From a checkpoint of a small image captioner: encoder width 256, muon at rate 0.022.
Rows from block 2 of the image encoder of a small image captioner, named by matrix and row number. Rows with one number belong to one neuron. Each number is 128 + 24 x the weight over its row's rms, rounded and kept within 0 to 255. All counts start at 0.
Before each neuron's rows are labels from the 100 images, of 14976, where the neuron reaches its largest size: "top examples" is what is common among them. Only what is clearly more common there than usual is listed. The data: photos of plants and fungi (iNaturalist). In brackets: how many of the 100, against the usual share in percent.
# gate: MLP gate (encoder.blocks.2.mlp.gate.weight, 672x256), inputs 86-171
# fc1: MLP up (encoder.blocks.2.mlp.fc1.weight, 672x256), inputs 86-171
# fc2: MLP down (encoder.blocks.2.mlp.fc2.weight, 256x672, transposed), outputs 86-171

top examples: kingdom Fungi (28 vs 3.3)
gate.485 [132 166 109 123 161 150 181 130 115 139 109 143  88  79  85 165 123 139  87 146 123 139 121 131 109 114 158 149 127 168 155 146 151 121 117  95 113 117 109 122 141 111  74 124 111 107 156 159 167  92 120 115 131 118 112  97  88 133 137  93 156 109 176 119 113 101 114 156 134 106 118  80 160  99 118 135  92  91 135 172 156 126  93 167 126 118]
fc1.485 [129 128 141 125  88  97  92 107 113 175 138 103 164 144 131  86 140  94 114 104 126 152 126 135  96 145 153 136 126 129 102  97 104 119 160 152 132 115 173 121 138 135 138 142 126 147 147 143  95 127 148 160 140 120  95 141 184  95 164 183 143 198 113 149 105 144 157 104 130 105 150 132  89 188 140 141 109 150 126  70  88 132 142 126 115 153]
fc2.485 [142  90 132  93 138 143 116 151 133 147 144 124 138 122 140 145 141 128 107 133 130 120 122 148 136 101  81 105  67 155 128 152 121 185 122 123 159 141 139 145 139 150 131 105 136 105  82 102 112  94 123 158  87 115 126 124 175 126 113 147 138 104 120 128 166 133 156 131 171 204 180 115 134 137 195 119 130 128 142  93 164 124 135 115 111  89]

top examples: order Asparagales (37 vs 4.5); family: Asparagaceae (37 vs 2.6); text has "yucca" (31 vs 1)
gate.17 [129 147 137 135 148  98 115  51 133 131 129 133 128 146  97 109 139  87 182 153 149 139 121 137 115 151 175 172 120 120 119 142 138 163 131 131  97 201 144 107 118 102 147 140 138 121 128 122 109 128 148  98 113 131 145  96 116 131 126 121 128 112  98 103 146 157 118 132 119 126  86 151 142 135 146  80  93 140 119 101 110 128 114 132 103  99]
fc1.17 [162 152 151 153 137 112 133  89 122 125 129 139 120 148  96 121 131  99 158 142 141 163 132 126 118 133 187 177 130 145 112 155 142 167 147 128  91 213 130 125 124 121 143 135 145 114 144 136 118 133 161 110 103 147 143 111 129 138  97 129 114 112  87 113 168 180 144 135 130 119  90 168 158 114 151  70 100 126 118 104 130 113 106 136  97  78]
fc2.17 [130 116 118  84 115 148 190 129 138 148 139 108 132 153 135  90 155 133 107 109 107 112 105 141  87 189 147 150 150 108 151 123 129 100 180 105 109 137 159 122 156 140 144 175 101 104 125 103 125 153  97 156  87 151 130 165 135 170 117 146 149 166  67 108 129 122  89 135 148 109 123 129  88 163 123 120 177 141 151 118 148 131 131 144 153 118]

top examples: kingdom Fungi (34 vs 3.3); class Agaricomycetes (27 vs 2.1); phylum Basidiomycota (27 vs 2.1)
gate.500 [153 173 161 100  94 127 117 118 159 144  85 117 118 115 123 143 134 110 133 107 141  65 126 105 108 158 171 148 117 142 133 137 136 136 113 117  89  85 130 108 145 126 163  62  98 158 157 138 143 120 162 144 114 129 118 118 110 112 125  82 125 145 130 109 140 133 142 130 146 136 153 145 119 141 135 127 133  91 115 127 106 103 118 131 115 188]
fc1.500 [107  89 133 138 121 144 106 109 136 108 111 147 146  95 108 137 158 136 164 109 117 132  86 121 167 123 106 135 131 130 146 131 152 105 114 111 167 132 126 125 109 117 139 134 125 157  89 126 117 136 142 110 148  98 107 151 107  94  91 129 181 111 116 146 123 147 139 133  84  94 150 125 159 173  90 155 146 154 124 144 156 112 111 157 143 126]
fc2.500 [121  89 128 119 115 137  87 130 124  91  96 137 135  74 126 152 136 139  88 129 117 126 147 123 142 120 133 153 113 120 123 152 120 128 149 130 111 134 132 141 107  98 123 179 127 101 168 142 103 150 134  83 102 103 161 115 124 169  92  93 124 118  76 140 159 166  72 130 143 125 155 143 128 162 155 143 108 132 102  89 137 140 125 152 141 145]

top examples: order Fabales (28 vs 6); family: Fabaceae (28 vs 6)
gate.393 [138  96 126 137 158 113  88 163 153 148 158  68 164 158 124 128 153 122 142 142 153 103 114 127 108 117 104 114 141 136 116 155 117 110 152 156 122 114 122 149 166 146 164 101 153 126 104 145  91 153 107  98 168  59 137  89 136 138 111 153 137 134 109 142 141 133 160  83 117 131 194 182 143  96 106 118 148 127 123 128 101 126 140 129 137 182]
fc1.393 [144 103 174 141 119 149 181 121 134 133  71 114 131 135 138 142 135 101 146 131 148 155 154 117 155 118 151 141 104 133  98 145 130 127 166 131 122 116 133 155  91 147 131 122 160 182 193  84 144 103 139 130 127 136 117 125 145 139 146 148 152 134 131 127 129 115  96 141 163 173 113  86  87 153 131 104 135 113 124 127 166 143 109 120 133 172]
fc2.393 [ 96 162 155 128  99 154 158  69 101 110 109 136 105 158 131 141 112 127 101 146 113 125 142 161 164 108 127 113 123 118 146 156 149  89  99 118 131 133 119 129 112 132  94 107 124 126 171 136 193  85 130 168 115 156 131 110 113 108 157 105 119  67 137 131 148 120 102 187 108 140  94  90 132 123 170 169 128 112 138 124 157 184 125 112 131 101]

top examples: order Asterales (39 vs 11.2); family: Asteraceae (39 vs 10.9)
gate.507 [142 125 108 115 140 129 137 128 154 120  67 124 115 138 102 133 172 130 134  94 140 104 157 168 133  88 114 165 155 136 128 119 124 131 148  97 150 150 134 151  90 111 142 185 108 132  97 149 146 146 156  65 120 124 175 130 111  90 186 167 101 109 131 139  99  94 116 132 131 137 105 124 121 110 120  97 119 117 170 121 175 120 143 128 135 115]
fc1.507 [ 96 148 114  98 128 126 148 111 150 115  75 113 100 121 114 142 148  99 118 102 130  97 145 130 102 114 145 140 145 134 113  99 121 128 133 117 157 157 133 165 103 113 135 159 110 112  96 137 145 128 121  56  80  98 139 140 160  70 168 177  89 112 127 116 110 110 110  82  98 130 138 121 102  87 139  81 155 127 174 116 121 116 136  98 131 108]
fc2.507 [115 153 129 114 114 139 160 140 142 143  91  96  69 127 128 143 111 114 129 141 107 142 130 124 126 117 139 193 111  94 140 118 130 135 115 115  99 100 139 155 113 167 140 129 139  97  88 155 111 124  99  94 115 167 149 105  90 146 122 105 108  83 134 108 111 101 111 113 104 128 146 135 138  84  85 140 154  95 109 128 137 157 100 136  87  95]

top examples: order Asterales (37 vs 11.2); family: Asteraceae (37 vs 10.9); text has "common" (26 vs 6.3)
gate.287 [158 146 173 134 167 125 134 105 120 127 101 112  99 151  81 173 142 139  89 147 125 162 140 120 131 128 185 118 147 159  93 136 113 115 158  92  85 126 130 106 113 165 117 145  98 140 146 145 153 163 113  92 142 158 142  95 104 105 152 100 102 108 104  96 117 170  91 126 124 156 109 146 117 123 131 139 112 157 109  94 162 141 111 152  84 124]
fc1.287 [130 142 176 105 146  89 133 101 135 134 111 129  91 115 113 115 102 149 131 148 127 162  90 128 120 106 165 166 115 116 152 149 125 184 160  95 123 185 149 126 138 143 101 131 156 117 117 112 158 140 118 103 160 150 158 137 159 126 140 164 108 153 163 132  91 149 155 102 151 151 162  80 145 141 124 146 127 137 159 123 133 157 154 147 103 130]
fc2.287 [ 90 143 160 105 119 138 173 108  95 165 130 115 127 146 158  97 110 116 162 150 164 163  86 110 108 153 145 126  91 118 167 127  99 176 118  72 110 133 142 145 124 149 117 122 115 101 116 120 161 155 127 138 125 112 122 121 153 149 110 139 130  93 138 147  99 161 111 118 153 157 178 112  80 152 112 151 111 139 147 102 165 129 120 147  79 173]

top examples: order Asterales (28 vs 11.2); family: Asteraceae (28 vs 10.9)
gate.599 [128 132 110 171 138 122 123 130 135 112  95 125  82 147 102  86 140 103 119 145 111  93 104 126 147 161 120 138 117 136 162 137 148 159 137  72 152 210 116  57  92 122 137 135 124 138 141 170 141 157 117 143 137 174 153 123 108 105 131  93 129 122  72 112  76 146 160 126 135 155 143 155 181 129  87 145 133 181 129 135 102 108 142 150 125 131]
fc1.599 [ 91  84 133  94 116 151 104 127 122 119 125  88  98 163 106  62 150 127 124 109 122 159 121 172 117 114  83 126 125 115 106  98 114 144 137 109 158  37 123  92 130 114  89  98 186 116 128 127  81 123 135 163 162 104  93  70 146 141  84 120 141 132 145 156 135 162 132 152 101 108 169 128  96 131 106 144  93 143 153 146 106 129  88 101 136 125]
fc2.599 [140 105 127 131 141 123 116  99 124 137 103 122 124  54 180 164 104  92 137 111 123 112 137 145 149 147 152  96 132 163 123 124 103 111  92 163 129 122 143 115 130 125 132  91  98 165 124 118 195  90 158  72 131 143  99  72 134 134 137 161 112 121 140 136 153 119 140  83  98 118 122 116 168 113 119  67 105 143 109 166 140 106 141  91 102 140]

top examples: order Asparagales (33 vs 4.5); family: Asparagaceae (33 vs 2.6); text has "yucca" (30 vs 1)
gate.188 [119 111  93  98 108 179 152  95  92 122 164 114 141 117 108 125 140 104 123 109 129 115 156 105 184 131 111 108 132 159 125 182  91 153 127 120  91 155 138 100  98 101 107 122 107 155 102 140 122 154 100 115 132 173 135 115  84  90 108 156 127  95  88 140 100 135 120 114 117 101 128 108 147 172 135 137  96 148 110 177 134 135 143 129 158 112]
fc1.188 [105 133 126 103 117 122 151 136 106 157 132 125 106 135 137 100 160  92 139 107 144 138 103 125 175 125 123 100 105 115 125 141 104 162 111 140 123 174 144 127 115 130 156 145 135 122 105 114 103 131 171 125 142 156 118 140 130  82 105 162  93 114 144 149 113 150 124 131 157  91 128 123 150 187 156 144  95 130 123 134 133 133 126 145 163 129]
fc2.188 [155 162 131 147 113 146 159 143 134 130 126 134 147 116  98 143 141 129 150 120 145 115 122 142 120 105 143  96 134  83 102 140 115  99  92  99 130 144 145 121 145 135 142  97 143  94 110 144 135 152 131 113 143  79  88 112 110 134 104 143 153 101 131 115 139 146 108 106  88 175 109 163 132 142  92 126 112 165 166 113 139 131  96 137  99 172]

top examples: order Lamiales (25 vs 7.3)
gate.13 [168 120  99 163 129 187 138 108 149 156 103  92 152 118 126 128  97 133  87 140 122 166 120 152 117 157 132 127 114  97 134 118  75 140 112 146 166 148 149 111 144 133 178 116  90 119 123 152 146 173 160 144 134 153 110 121 167 150 106 169 150  84  96 105 145 114  80 109 158 157 138 167 128 128 158 111  83 169 111 147 129 157 119 122 130 107]
fc1.13 [120 152 165 135 146 126 122 139 162 126 105 136 128 126  88 129 136 142 145 108 168  65 199 183 164 103 158 127 142 126  95 157 150  75 109 165 104 152 164  94 142 109 129 124  97 120 127 113 125 160 117 164 125 138 129  99 125 133 111 135 142 153  86 108  97 143 138  72 121 125 171 143 126 120 124  96 115 137 152 107 117  93 119 139 140 132]
fc2.13 [105 142  85 149 161 131 107 116 174  90 114 119 107 153 165 113 134 125 120 143 137 169 131  84 148 125 138 201 172 124 151 150 139 175 182 115 115 156 111 143 140 150  85 104 129 113 133  91 161 155 104 125 117 140 140  96 105  95 117  81 173 126 112 110 153 136 141 150 159 123 122 125 143 102 163 120 140  93 153 152 134 136 103 122 117 102]

top examples: order Asterales (27 vs 11.2); family: Asteraceae (27 vs 10.9)
gate.417 [137 125  87  72 144 178 111 111 131  97 112 181 106  91 139 142 140 124 110 153 130  94 113 147  95 107 123 153 102 125 111  84  90 128 128  98 109 124 116 142 120 121  74 129  89  75 168 109 138 122 142 146 124 117 139 158 164 122 109  89 154  82 152  99  99 122 173 121 120 108 152 136 109 124 109  99 119 155  96 140 132 130 127 160 114 130]
fc1.417 [152 142  99 113 116 152 134 128 161  96 136 156 157 148 167 167 131 152 171 134 112 119 114 125 144 180 142  98 103 107 133 138 106 131 166 122 143 125 141 163 193 130 157 189 127 164 104 165 123 104 179 135 116 118 138 140 156 123 168 151 174 121  72 100 126 125 110 140 129 146 106  95 121 105 146 140 117 127 108 107 137 108 143 117 136  82]
fc2.417 [147  97 162 127 124 139  98 174 119 103 144 142 115 130 174 176 125 121  83 155 126 152 111 138 138 165  98 124  80 111 110  78 149  83  74 102 180 174 183 107 142  88 112  95 126 122 122 144 100 117 143 166 131 104 124  98  99 109  96 127 121 153 124 117 131 110 156 133 113 102 117 118 175 152 133 126  90 145 115 153 128 122 113 174 151 129]

top examples: order Lamiales (26 vs 7.3)
gate.607 [126 137 166 122 102 115 100 124 100 201 137 119 109  94 150 156 106 128 128 157 179 177  61  66  82 155 156 123 105 180 132 103 135 107 121 139 126  93 132 131 115 132 135 142 139  40  94 126 145 128  88 135 121 133 133 155 133 113 117 137  88 114 127 124 173 126  92 148 110 177 118 155  95 119  98 116 145 141 114  92 134 151 103 109 109 140]
fc1.607 [151 162 136 113 102 133 104 132 138 191 178 112  95 128 137 120 111 122 138 168 129 135 144 117 101 128 158 111 122 132 136 156  93 126 135 119 154  90 129 118 132  84 119 131 179 110  86 116 160 141 118 133 165 151 124 133 108 122 146 123 117  98 133 126 131 135 111  97  94 127 137 163  92  89 114 100  93 123  98  73 178 216 119 121 160 137]
fc2.607 [142 115  92 156  92 146 162 160 163 151 110 122 138 150  98 132 117 160 111 161 156 141 162 114 126 143 119 133 183 121 124 152 141 125 124  78 165  74 173 137 131  94 140 100 111  83 181 109 139 123 152 137 135 124 119 144 126 114 152 140 159 146 123  98 152 122 192 149 117  96  96 129 114 150 157 136 147 176 129 155 119 156 128 100  72 171]

top examples: order Lamiales (26 vs 7.3)
gate.375 [118 136 156 125 142 132  99 141 154 128 129 128 107 156 151 135 104 145 129 137  94 129  97 122 133 120 142 107 116 139 153 131  94  95 129 147  79 167  86 153 121 107 151 117 155 112 121 119 156 111 145 128 143 102  95 110  81 161 153 128 137 129 163 111 142  97 126 101 173 130 167  88  83 123 158 112 145 121 131 169 112  89  86 105 124 142]
fc1.375 [156 122 139 139 135 125 113 124 120 140 148 102 124 148 112 127 119 145 115 124 138 142 146 131 154 124 145  93 129 168 141 115 141  97 138 126  97 148 102 111 168 167 126 138 154 160  94 122 100 115  99 116 104 143 136 125 115 146 160 154  84 161 125 143 120  86 140 120 117 167 119  76  94  78 158 106 116  98  89 124  84 107 139 118 121 109]
fc2.375 [147 156 103 108 112 176 116 105  77 110  89 109 154  88  91 119 116 125 116 134 178  95  97 142 165 116 120 132 160 120 106 133 127 166 108 165 171  96 135 137 127 143 110 149 110 133 153 135 140 130 104 107 118 139 144 124 168 137 104 142 128 145 112 154 130 162 106 114 121 144 107 120 143 121  69 134 108  88 115 143 157 141 173 168 148 133]

top examples: order Fabales (27 vs 6); family: Fabaceae (27 vs 6)
gate.541 [ 89 126 103 119 118 102 112 122 159 145 131 109 139 127 123 125 117 140 178 150 125  95 165 106 144 158 124 112 158 149 103 102 116  74 130 149 123 154 130 126 169  76 151 160 120  91 115 130 120 182 112 107 157  72 148  97 128 116 141 166 169 154 133 127  77 179 139  75 127 153 117 125 112 117 148 110 143 132 112 150  96 121 123 131 140 108]
fc1.541 [139 140 147 118  69 137 115 130 125  83 125 112  94 136 127 110 136 139 146 152 135 139 129 129 155 159  92  97 103 119 134 110 127 134 184 107  94 154  98 154 129 186 109 103 134 155 108 166 177 114 101 130 124 134 128 112 109  99 129  92 135  83 119 118 168 115  93 126 169 130 113 107 141 152 176 121 116 148 144  98 106  93 111 132 112 118]
fc2.541 [107 124 169 114  80 156 100 146 125 132 100 133 105 138 130 162 147 144 113 120 151 120 112 105 155 142 128 126 130 154 135 109 101 107 142 126  93 123 124 148 112 178  88 116 143 144  97 175 214 101 156 110 170 133 120  90 134 153 134 144 131 110 103 123 136 180 119 136  97 156 123  86 146 149 163 163 142 159 102 118  93 126 179 129 140 130]

top examples: order Fabales (27 vs 6); family: Fabaceae (27 vs 6)
gate.431 [121 102 112 106 103 139 172  98 124 138 161 118 161 114  98 123  67 146 150 122 118 153  84 122 129 119 105 122 137 162 148 124 114 129 103 113 149 151 139 116 170 120 110 155 110 190 166 128 150 115 110 144 146 114 129 158 148 106 157 193  87 108 125 121 186 160 144  84 111 146  94 145 116  95 108  99  93  96 115 110 128 154  94 119 153 131]
fc1.431 [109 121 160 131  79 107 143 145 146 104 103  94  94 111 109 101 100  98 162 143 175 151 110 164 148 144 127 146 138 106 138 151 104 112 137 140 144 148 135 140 134 119 129 176  98 166 145 160 120 174 131 120 172 136 155 101 157 163 131 120  61 131 106 108 162 129 135 146 100 122  93 159 158 138 136 101 139 159  90 105 122 160 105 103  99 117]
fc2.431 [130 126 151 184 151 173 127 156 143 126 122  99  98 115 139 125 104 122 130 134 105 150 122 143 118 149 134 114  86 127 107 134  92 168 120 143 138 115  97 133  88 135 116 163 144 151  93 173 116 131 103 138 155 122 139  97 148 109 151 117 101  99 156 148 126  93 144  93  95 124  89 128 100 138 128 139 111 155  88 140 142 150 112  76 120 137]

top examples: order Fagales (25 vs 2.9)
gate.594 [119 120 176 165 146 141 101 134  98 141 127 102 132 118 108 144 158 163 169 155  85 118 146 151 152 131 132 142 127 101  99 100 162 121 125 121 123  91 143 159 113 142 130  86 127 100 148 116  93 131 143 137 125 120 135  83 147 106 157 106 110  67 120 125 115 154 100 143  90 122 106 115 150 109 135 150  68 120 161 137 149 138 110 119 185 152]
fc1.594 [123 111 148 122 188 134  91  84 136 148  94 131 126 128 133 138 127 153 145 135 144 142 150 135 117 125 121 140 134 148 157 121 139 142 111 151 117 122 123 140  92  94 155 117 121  95 152  98 125 143 102 123 143 124 151 126 125  83 166  78 147 108 100  99  90 166 146 103  99 148  95 101 121 124 110 161  91  98 144 111 110  87 119 102 110 140]
fc2.594 [ 93 122  90 152 164 111 127  79  81  90 138  95  79  83 126 111 143 129 138 150 132  97  87 121 108 137 127 124 165 151 160 112  90 138  94 198 189 135 125 149 128 168 157 139 104 118 119 107 108 120 111 107 161  93 138 122 142 144 166 127 108 129 140 146  98 158 166 123 136 134 151 158 104  90 165 169 161 118  89 116 112 102 109 140 171 157]

top examples: order Lamiales (32 vs 7.3)
gate.36 [ 98 134 107 124 122 167 138 168 115 163 108 130 174 149 122 133  85 156 139 170 166 130  62 109 105 131 113 122 102 176 124  97 142  97 184 118 137 139 129 145 104 114  89 131 127 142 122 126 107 121  76  85  92 145 123 147 151 113 119 146 111 169 121 116 126 139 144 156 146 128 141 158 107 102 145 147 117 148 102 109 144 145 153 133 132 155]
fc1.36 [163 132 149 118 139  94 127  87 142  89 162 128  80 121 138 121 165  92 128  81 107 121 187 153 148 125 144 131 161  85 134 151 121 162  67 152 122 121 125 116 155 153 160 133 116 120 156 143 157 138 177 166 165 109 134 106 105 120 137  87 133  85 128 126 142 136 107 119 102 125 118 104 154 135 105 123 142 105 173 141 116 111 106 142 127  87]
fc2.36 [109 110 143 139 136 130 163 150 138 101 118 100 132 117 134 123 109 109 121 144 144 143 135 131 163 136 119 148 150 137 146 109 130 122 157 142 121 148 154 116 116 103 115 142 129 171 120 118 140 142 156 141 138 104 119 127  82 129 174 118 142 142  67 174 126 158  74 140 107 127 119 200  99 135 161 116 125 126 120 140  97 120 142 181 162 142]

top examples: kingdom Fungi (26 vs 3.3); phylum Basidiomycota (25 vs 2.1); class Agaricomycetes (25 vs 2.1)
gate.551 [ 80 130 153 105 172 107 145 127 116 168 145 129  89 116 137 117 139 101 135 155 131 119 123 149  95 113 135  88 132 156 121 137 145 100 109 104 131 145 147 136 125 137 130 157 109 111 122  79 155 141 110  91 153 129 169  90 127 124 142 128 113 151 113 111 134 114 121 129 135 170 153 105 125 150  98 150  87 136 151 132  88 148 149 135 135 103]
fc1.551 [166 101 101 125 140 121 150 122 106 124 177 115 126 153 101 124 136 113 110 128 137 133 113 123 129 168 113 161 115 114 137 140 135  86 133 118  73 158  93 143 119 114 131 152 115 158  95 140 102 136 103 157 129 113  69 167 116 149  98 147 183 177 170 160 109 124  93  86 105 115 109 104 148  82 145 132 140 122  43 131 172 149 131 147 169 114]
fc2.551 [140  82 154 107 113 114  86 127  94 142 156 146 111 147 124 125 153  89 113 125 109 102 176 148 135 123 112 150 159 167 131 100 138 131 173 104 116  94 140 101 117 146 133 148 129 130  92 126 101 145 129 147 125 141  55 133 139 131  98 122 145 117 196 154 155 120 105 122 104 107  86 146 151  91 126 169 130 151 128 112  88 136 153 132 109 127]

top examples: order Caryophyllales (25 vs 8.3)
gate.282 [109 120 133 143 105 102 126  90 153  95  97 129 117 133 133 143 115 118 126 132 142 117 121 163 125 142 143 102  87 122 122 189 117 150  99 181 120 149 168  82 116 175  92 153 118 154 118 126 116 123 129 120  64 137 148 114 111 146 153 129 132 149 128 131 168 139 101 133 137 173 115  81 144  99 116 105 122 131 114 129 100 126 132 151 113 135]
fc1.282 [ 81  94 129 155 101 127 126 121 150 122 126 120 108 148 129 103 124 115 113 125 137  87 117 159 114 150 136  80 124 107 104 174 106 169 122 155 133 146 152 133 114 207  87 137 145 139 124 135 112 132 113 124  74 148 159 133  77 153 133 112 159 157 132 140 163 109 106 123 130 186 104 108 142  91 130  91 122 101  93 124  96 145 127 144 128 149]
fc2.282 [116 100 108 127 105 122 125 113 129  89 142 121 107 151 119 123 123 156 166 143 130 121 123 153 148 112 113 128 198 182 120 168 176 110 108 153 126 120 132 103 123 133 121 107 114 164 131 112 141 139 108 122 131 131 116 202 119 144 100 125  97  82 114 171 148 121 125 103 127 144 139  97 117 173 119 124 151 149 115  97 121  99 113 136 160 106]

top examples: order Caryophyllales (27 vs 8.3)
gate.634 [120 115 108 120 126 132 157 132  87 154  96 122 110 102 144 135 150 118 100 170 135  87 141 142 105 161 151 150 137 113 147 146 154  98 115 160 133 126 111 113 152 142 160 135 122 148 121 169 142 105 124  97 110 100 108 117 104 150  95 128  94 135 156 127  82 112 136 127 115 128 122 140 129 119 132 103 126  96 148 138 147 140 110  97 152  90]
fc1.634 [101 115 152 117 146  80  87 109 193 147 172 113 108  93 133 104 139 144 108 157 163 163 125 107 130 115 126 111 109 125 137 111 109 115 109 144 117 131 133 123 128 121  83 145 132 144 146 132  76 129 125 139 114 113 141 153 166 107 171 140 149 126  97 102 155 145 121 137  90 140 146 122  87 128 120 156 159 143 135 110  88 130 129 116 140 144]
fc2.634 [143 156  99 142 161  83 139 153 120 149 118 112 100 107 135 125 145 106  87 177 103 146 112 171 131 168 140 112 129  79 160 137 158 150  96 173 151 138 143 138 155 127 143 108 132 173 134 166 145 111 138 153  88 133 127  82  97 136 120 145 100 110  99 110  84 133 135 148 149  73 120 164 125  97 100 131 129 123 150 128 164 120 127 159 142  76]

top examples: order Fagales (30 vs 2.9)
gate.465 [143 157  98 154 149  54 111 131 144 126 154 109 103 107  83 153 118 136 202 107 114 106 129  96 106 168 137 180 132 128 183  79 174 168 115 118 122 107 121 129 135 151 143 153 115 105  91 109 112 117 101 100 102 107 149 110 109 153 123  84 110 155 135 142 151 175 111 111 109 144 115 124 159 144 137 143 148 158 108 135 137 129 117 112 139 118]
fc1.465 [152 151  99 138 148  50 108 128 140 135 154 118  94 107  88 144 121 146 195 102 101 113 147 112 103 155 135 170 151 127 170  99 179 179 126 116 120 113 124 128 129 132 153 158 106  97  86 121 120 115 103  96 103 113 147 108 112 143 125  92 114 137 130 157 158 156 118 111 122 150 120 117 159 144 135 148 124 157 107 111 132 109 113 102 150 124]
fc2.465 [159 145 141 118 161 128 137 118  79 167 182 126 124 138  92 141 108 153 103 153 118 154 144  66 116  96  99  87 138 184 141 144 106 101 142 114 134 117 106 128 100 128 119 147 123 144  82 121 125 119  97 114 128 110 137 153 132 148 148 110 137  96 141 147 105 120 133  83 122 163 134 130  81 159 131 147 132 142 180 131 141 143 138 127 118 169]

top examples: order Asterales (36 vs 11.2); family: Asteraceae (36 vs 10.9)
gate.603 [141 116 126 125 107 135 206 107 142 149 104 140  61 122 120 192 123  94 126 143 152 131 115 145 122 138 126  94 139 114  88 156 129 136 111 138 113 148 139 144 112 158 101 172  85 137 129 142 154 143 103  93 117 136 180 101 113  92 147 162  88 104 149  95  80 108 132 102 176 113 129 113 135 169 122  85 181 121 136 112  93 135  90  86  78 115]
fc1.603 [114 156 131 126 125 134  47 138 121 112 141  99 187 152 148  72 124 151 116 114 109 138 127 112 135 124 125 155 120 139 163  82 132 129 131 135 150 109 101 105 142 108 139  72 168 129 134 117  94 107 158 148 124 120  73 164 139 150 107  83 158 150 114 129 181 149 138 162  82 138 128 151 106  84 137 159  89 132 126 146 148 123 171 173 194 146]
fc2.603 [ 95 126 176 159 118 116  84 136 114 140 120 120  85 117 114 157 127  92 138 114 141 112 112 150 152 163 127 102 139 122 141 128 152 138 136 164 123 100 122 191 135 129  91  89 120 104 149 142 154 108 152 128  89 129 128 162 155 161 114  92  98 138 127 105 137 129 143 104 148  97 113 109 102 100 123 105 145 148 106 159 129 135 112 121 120  99]

top examples: class Polypodiopsida (25 vs 4.4)
gate.474 [131 108  95 126 147 135  88 141 161 100 120 164 105 108 124 100 109 119 162 131 133 174 164 153 115 108 137 135 173 131 143 163 111  96 125 126 160 119  95  94 105 157 109 125 105 138 153 152 125 136 152 151 133 167 102  89 156  99 151 110 109  95 128 101 141  85 165 126 130  96 123 146 128 146 164 124 122 130 141 117 124 131 135 120 146  91]
fc1.474 [102 141 126 101 129 157 108 111 113 124 115 120 139 141 132 148 113 157 148 133 103 121 124  93 120 113 111 114 133 159 132 112 121  85 143 155 109 100 160 123 146 129 140 113 140 112 105  69  83 135 119 125 128 133 160 127 133 145  99 158 134 135 116 154  96 161 128  82 138 101 177 106 128 109  94 113 123 135 126 173 136 113 102 119  73 199]
fc2.474 [178 120 138 136 144 116 191 113 124 110 101 129 110 105 118 137 125  73 160 113  96  97 164  99 127 144 143 119 106  99 120  76 133 136  93 129 144 135 139 105 149 113  89 116  95 123 138 125 135 194 110 165 104 137 134 170 159 117 125 108 142 130 127 150  91 179 142 132 124 166  90  92 145 128 143 149 156 141  98 137 138  96 149 146 181  87]

top examples: order Lamiales (25 vs 7.3)
gate.292 [134 175 109 104 125 137 108 175 153 137 109 152 128 117 166 131 100 149 104 103 135 115  89 119 149 136 129 119 114 106 138 120 134 107 110 150 147  90 153 158 175 145 152 146 110 126 113 172 127 101 153 112  99 179 136 138 151 157 129 117 171 127 109 119 127 160  74 148 135 150 133 153 175  99 159 107 129 144  83 116  96 111 151 134 106 106]
fc1.292 [123 195 132 131 139 145 119 129 143 123 123 144 149  82 151 144 154 150 114 112 136 115 106 149 123 194 113 139 128 150 136 118 158 104 128 144 124  93 121 139 129 162 179 138  90 122 118 159 100 146 128 125 110 150 151 104 139 165 116 136 181 137 155 140 120 124  80 139 159 159 114 151 180 118 162 126 140 137  69 128 114 119 125 135 126 138]
fc2.292 [157 106 101  92 131  96 156  95 104  89 139 140 176 129 112 140  64 113 160 164 126  93 124  99 145 158 145 138 151 127 123 114 116 117 134  89 135 134 152 124  97 139 119 153 154 119 104 104 146 129 117 118 139 127  96 150 141  84 107 147 114 184 104  94 150 133 156 156 128 118 131 124 131  95  93  91  86 118 122 165 108 138 161 114 134 159]

top examples: order Lamiales (38 vs 7.3); family: Lamiaceae (25 vs 3.3)
gate.185 [145 152  93 102 125 123 156  98  98 137 118 100 125 111  86 135 103  94  92 118 123 115 102 135 131 120 135 121 151 122 106 142 162 135  78 101 127  96 156 157 145 104 116 113 139 119 101 149 127 113  96 170 138  98 137 121 139 116 149 114 149 132  98 131 120 145 127 123 114 125 140 120 104 121 126 134 157 189 144 161  80 105 109 162 123  97]
fc1.185 [125 167 139 140 114 137  99 144  93 132 104 117 157  99 127  89  72 116 128 160 144 108 134 131 112 126 129 117 154 147 106 119 103 128 136 143 114 149 125  90 102 119 107 145 101 146 124 119 151 143  88 141 147 129 173 131 147 131 160 137 141 129 159 101 121 117 181 131 158 135  99 110 115 135 152 114  97 105 141 116  72  93 126 140  94 131]
fc2.185 [137 139 153 105 132 126  89 138 160  96 119 141 154  95 111  98  87 133  85 154 134 151 112  97  98 105 118 105 159 147 136 165 156 101 134 125 135 144 138 154  96 153 114 113 142 149 113  83 106 162  82 131 141 134 144 151 150 150 137 158 151 169 173  94 129 107 159 155 179 141 173 160 151 159 158 157 130 130 174 121 172  87 143 111 105 105]

top examples: order Caryophyllales (54 vs 8.3); family: Cactaceae (53 vs 3.3); text has "cactus" (36 vs 2.2)
gate.80 [ 84 100 102 120 125 151  59 126  73 145 102 142 114 147 130 163  67 145  97 100 101 118 112 133  94 123 145 132  99 127 137 149 104 130 133 143 101 105 172  82 131 114 139 138 168 171 144 107 146 165 114 106 117 151 137 166 132 143 166 104 108 121 153 136 167  98 113 126 141 108 130 113 138 129 100 105 119 132 135 123 173 144 160 136  92 164]
fc1.80 [103 126 143 107  99 170  97  85 107 147  71 110 107 162 112 146  92 105 111 110 151 152 110 133 126 134 160 119 121 137 148 143 119 139 141 140 101 122 139  98 102 139 166 139 139 159 159 136 162 140  98 146 151 120 151 144 108 127 118  87 125 159 141 108 177  85 106 140 179 132 109 115 122 147 153 146 155 142 123 111 150 129 151 149  92 164]
fc2.80 [128 123 143 134 120 181  93 118  88 138 115 148 126 119 132 132 113 139 153 121  97 105 170 160 147 131 139 130 139 141 137 124 148 112  89 157 114  96 188 130  85 148 102 178 120 106 148 131 138 135 138 147 133 154 151 115 104 117 142 112 142 129 133 118 126  82  85 125 114 148 104 131 139 126  86 137 129 126 124 124 171 104  73 116 142 142]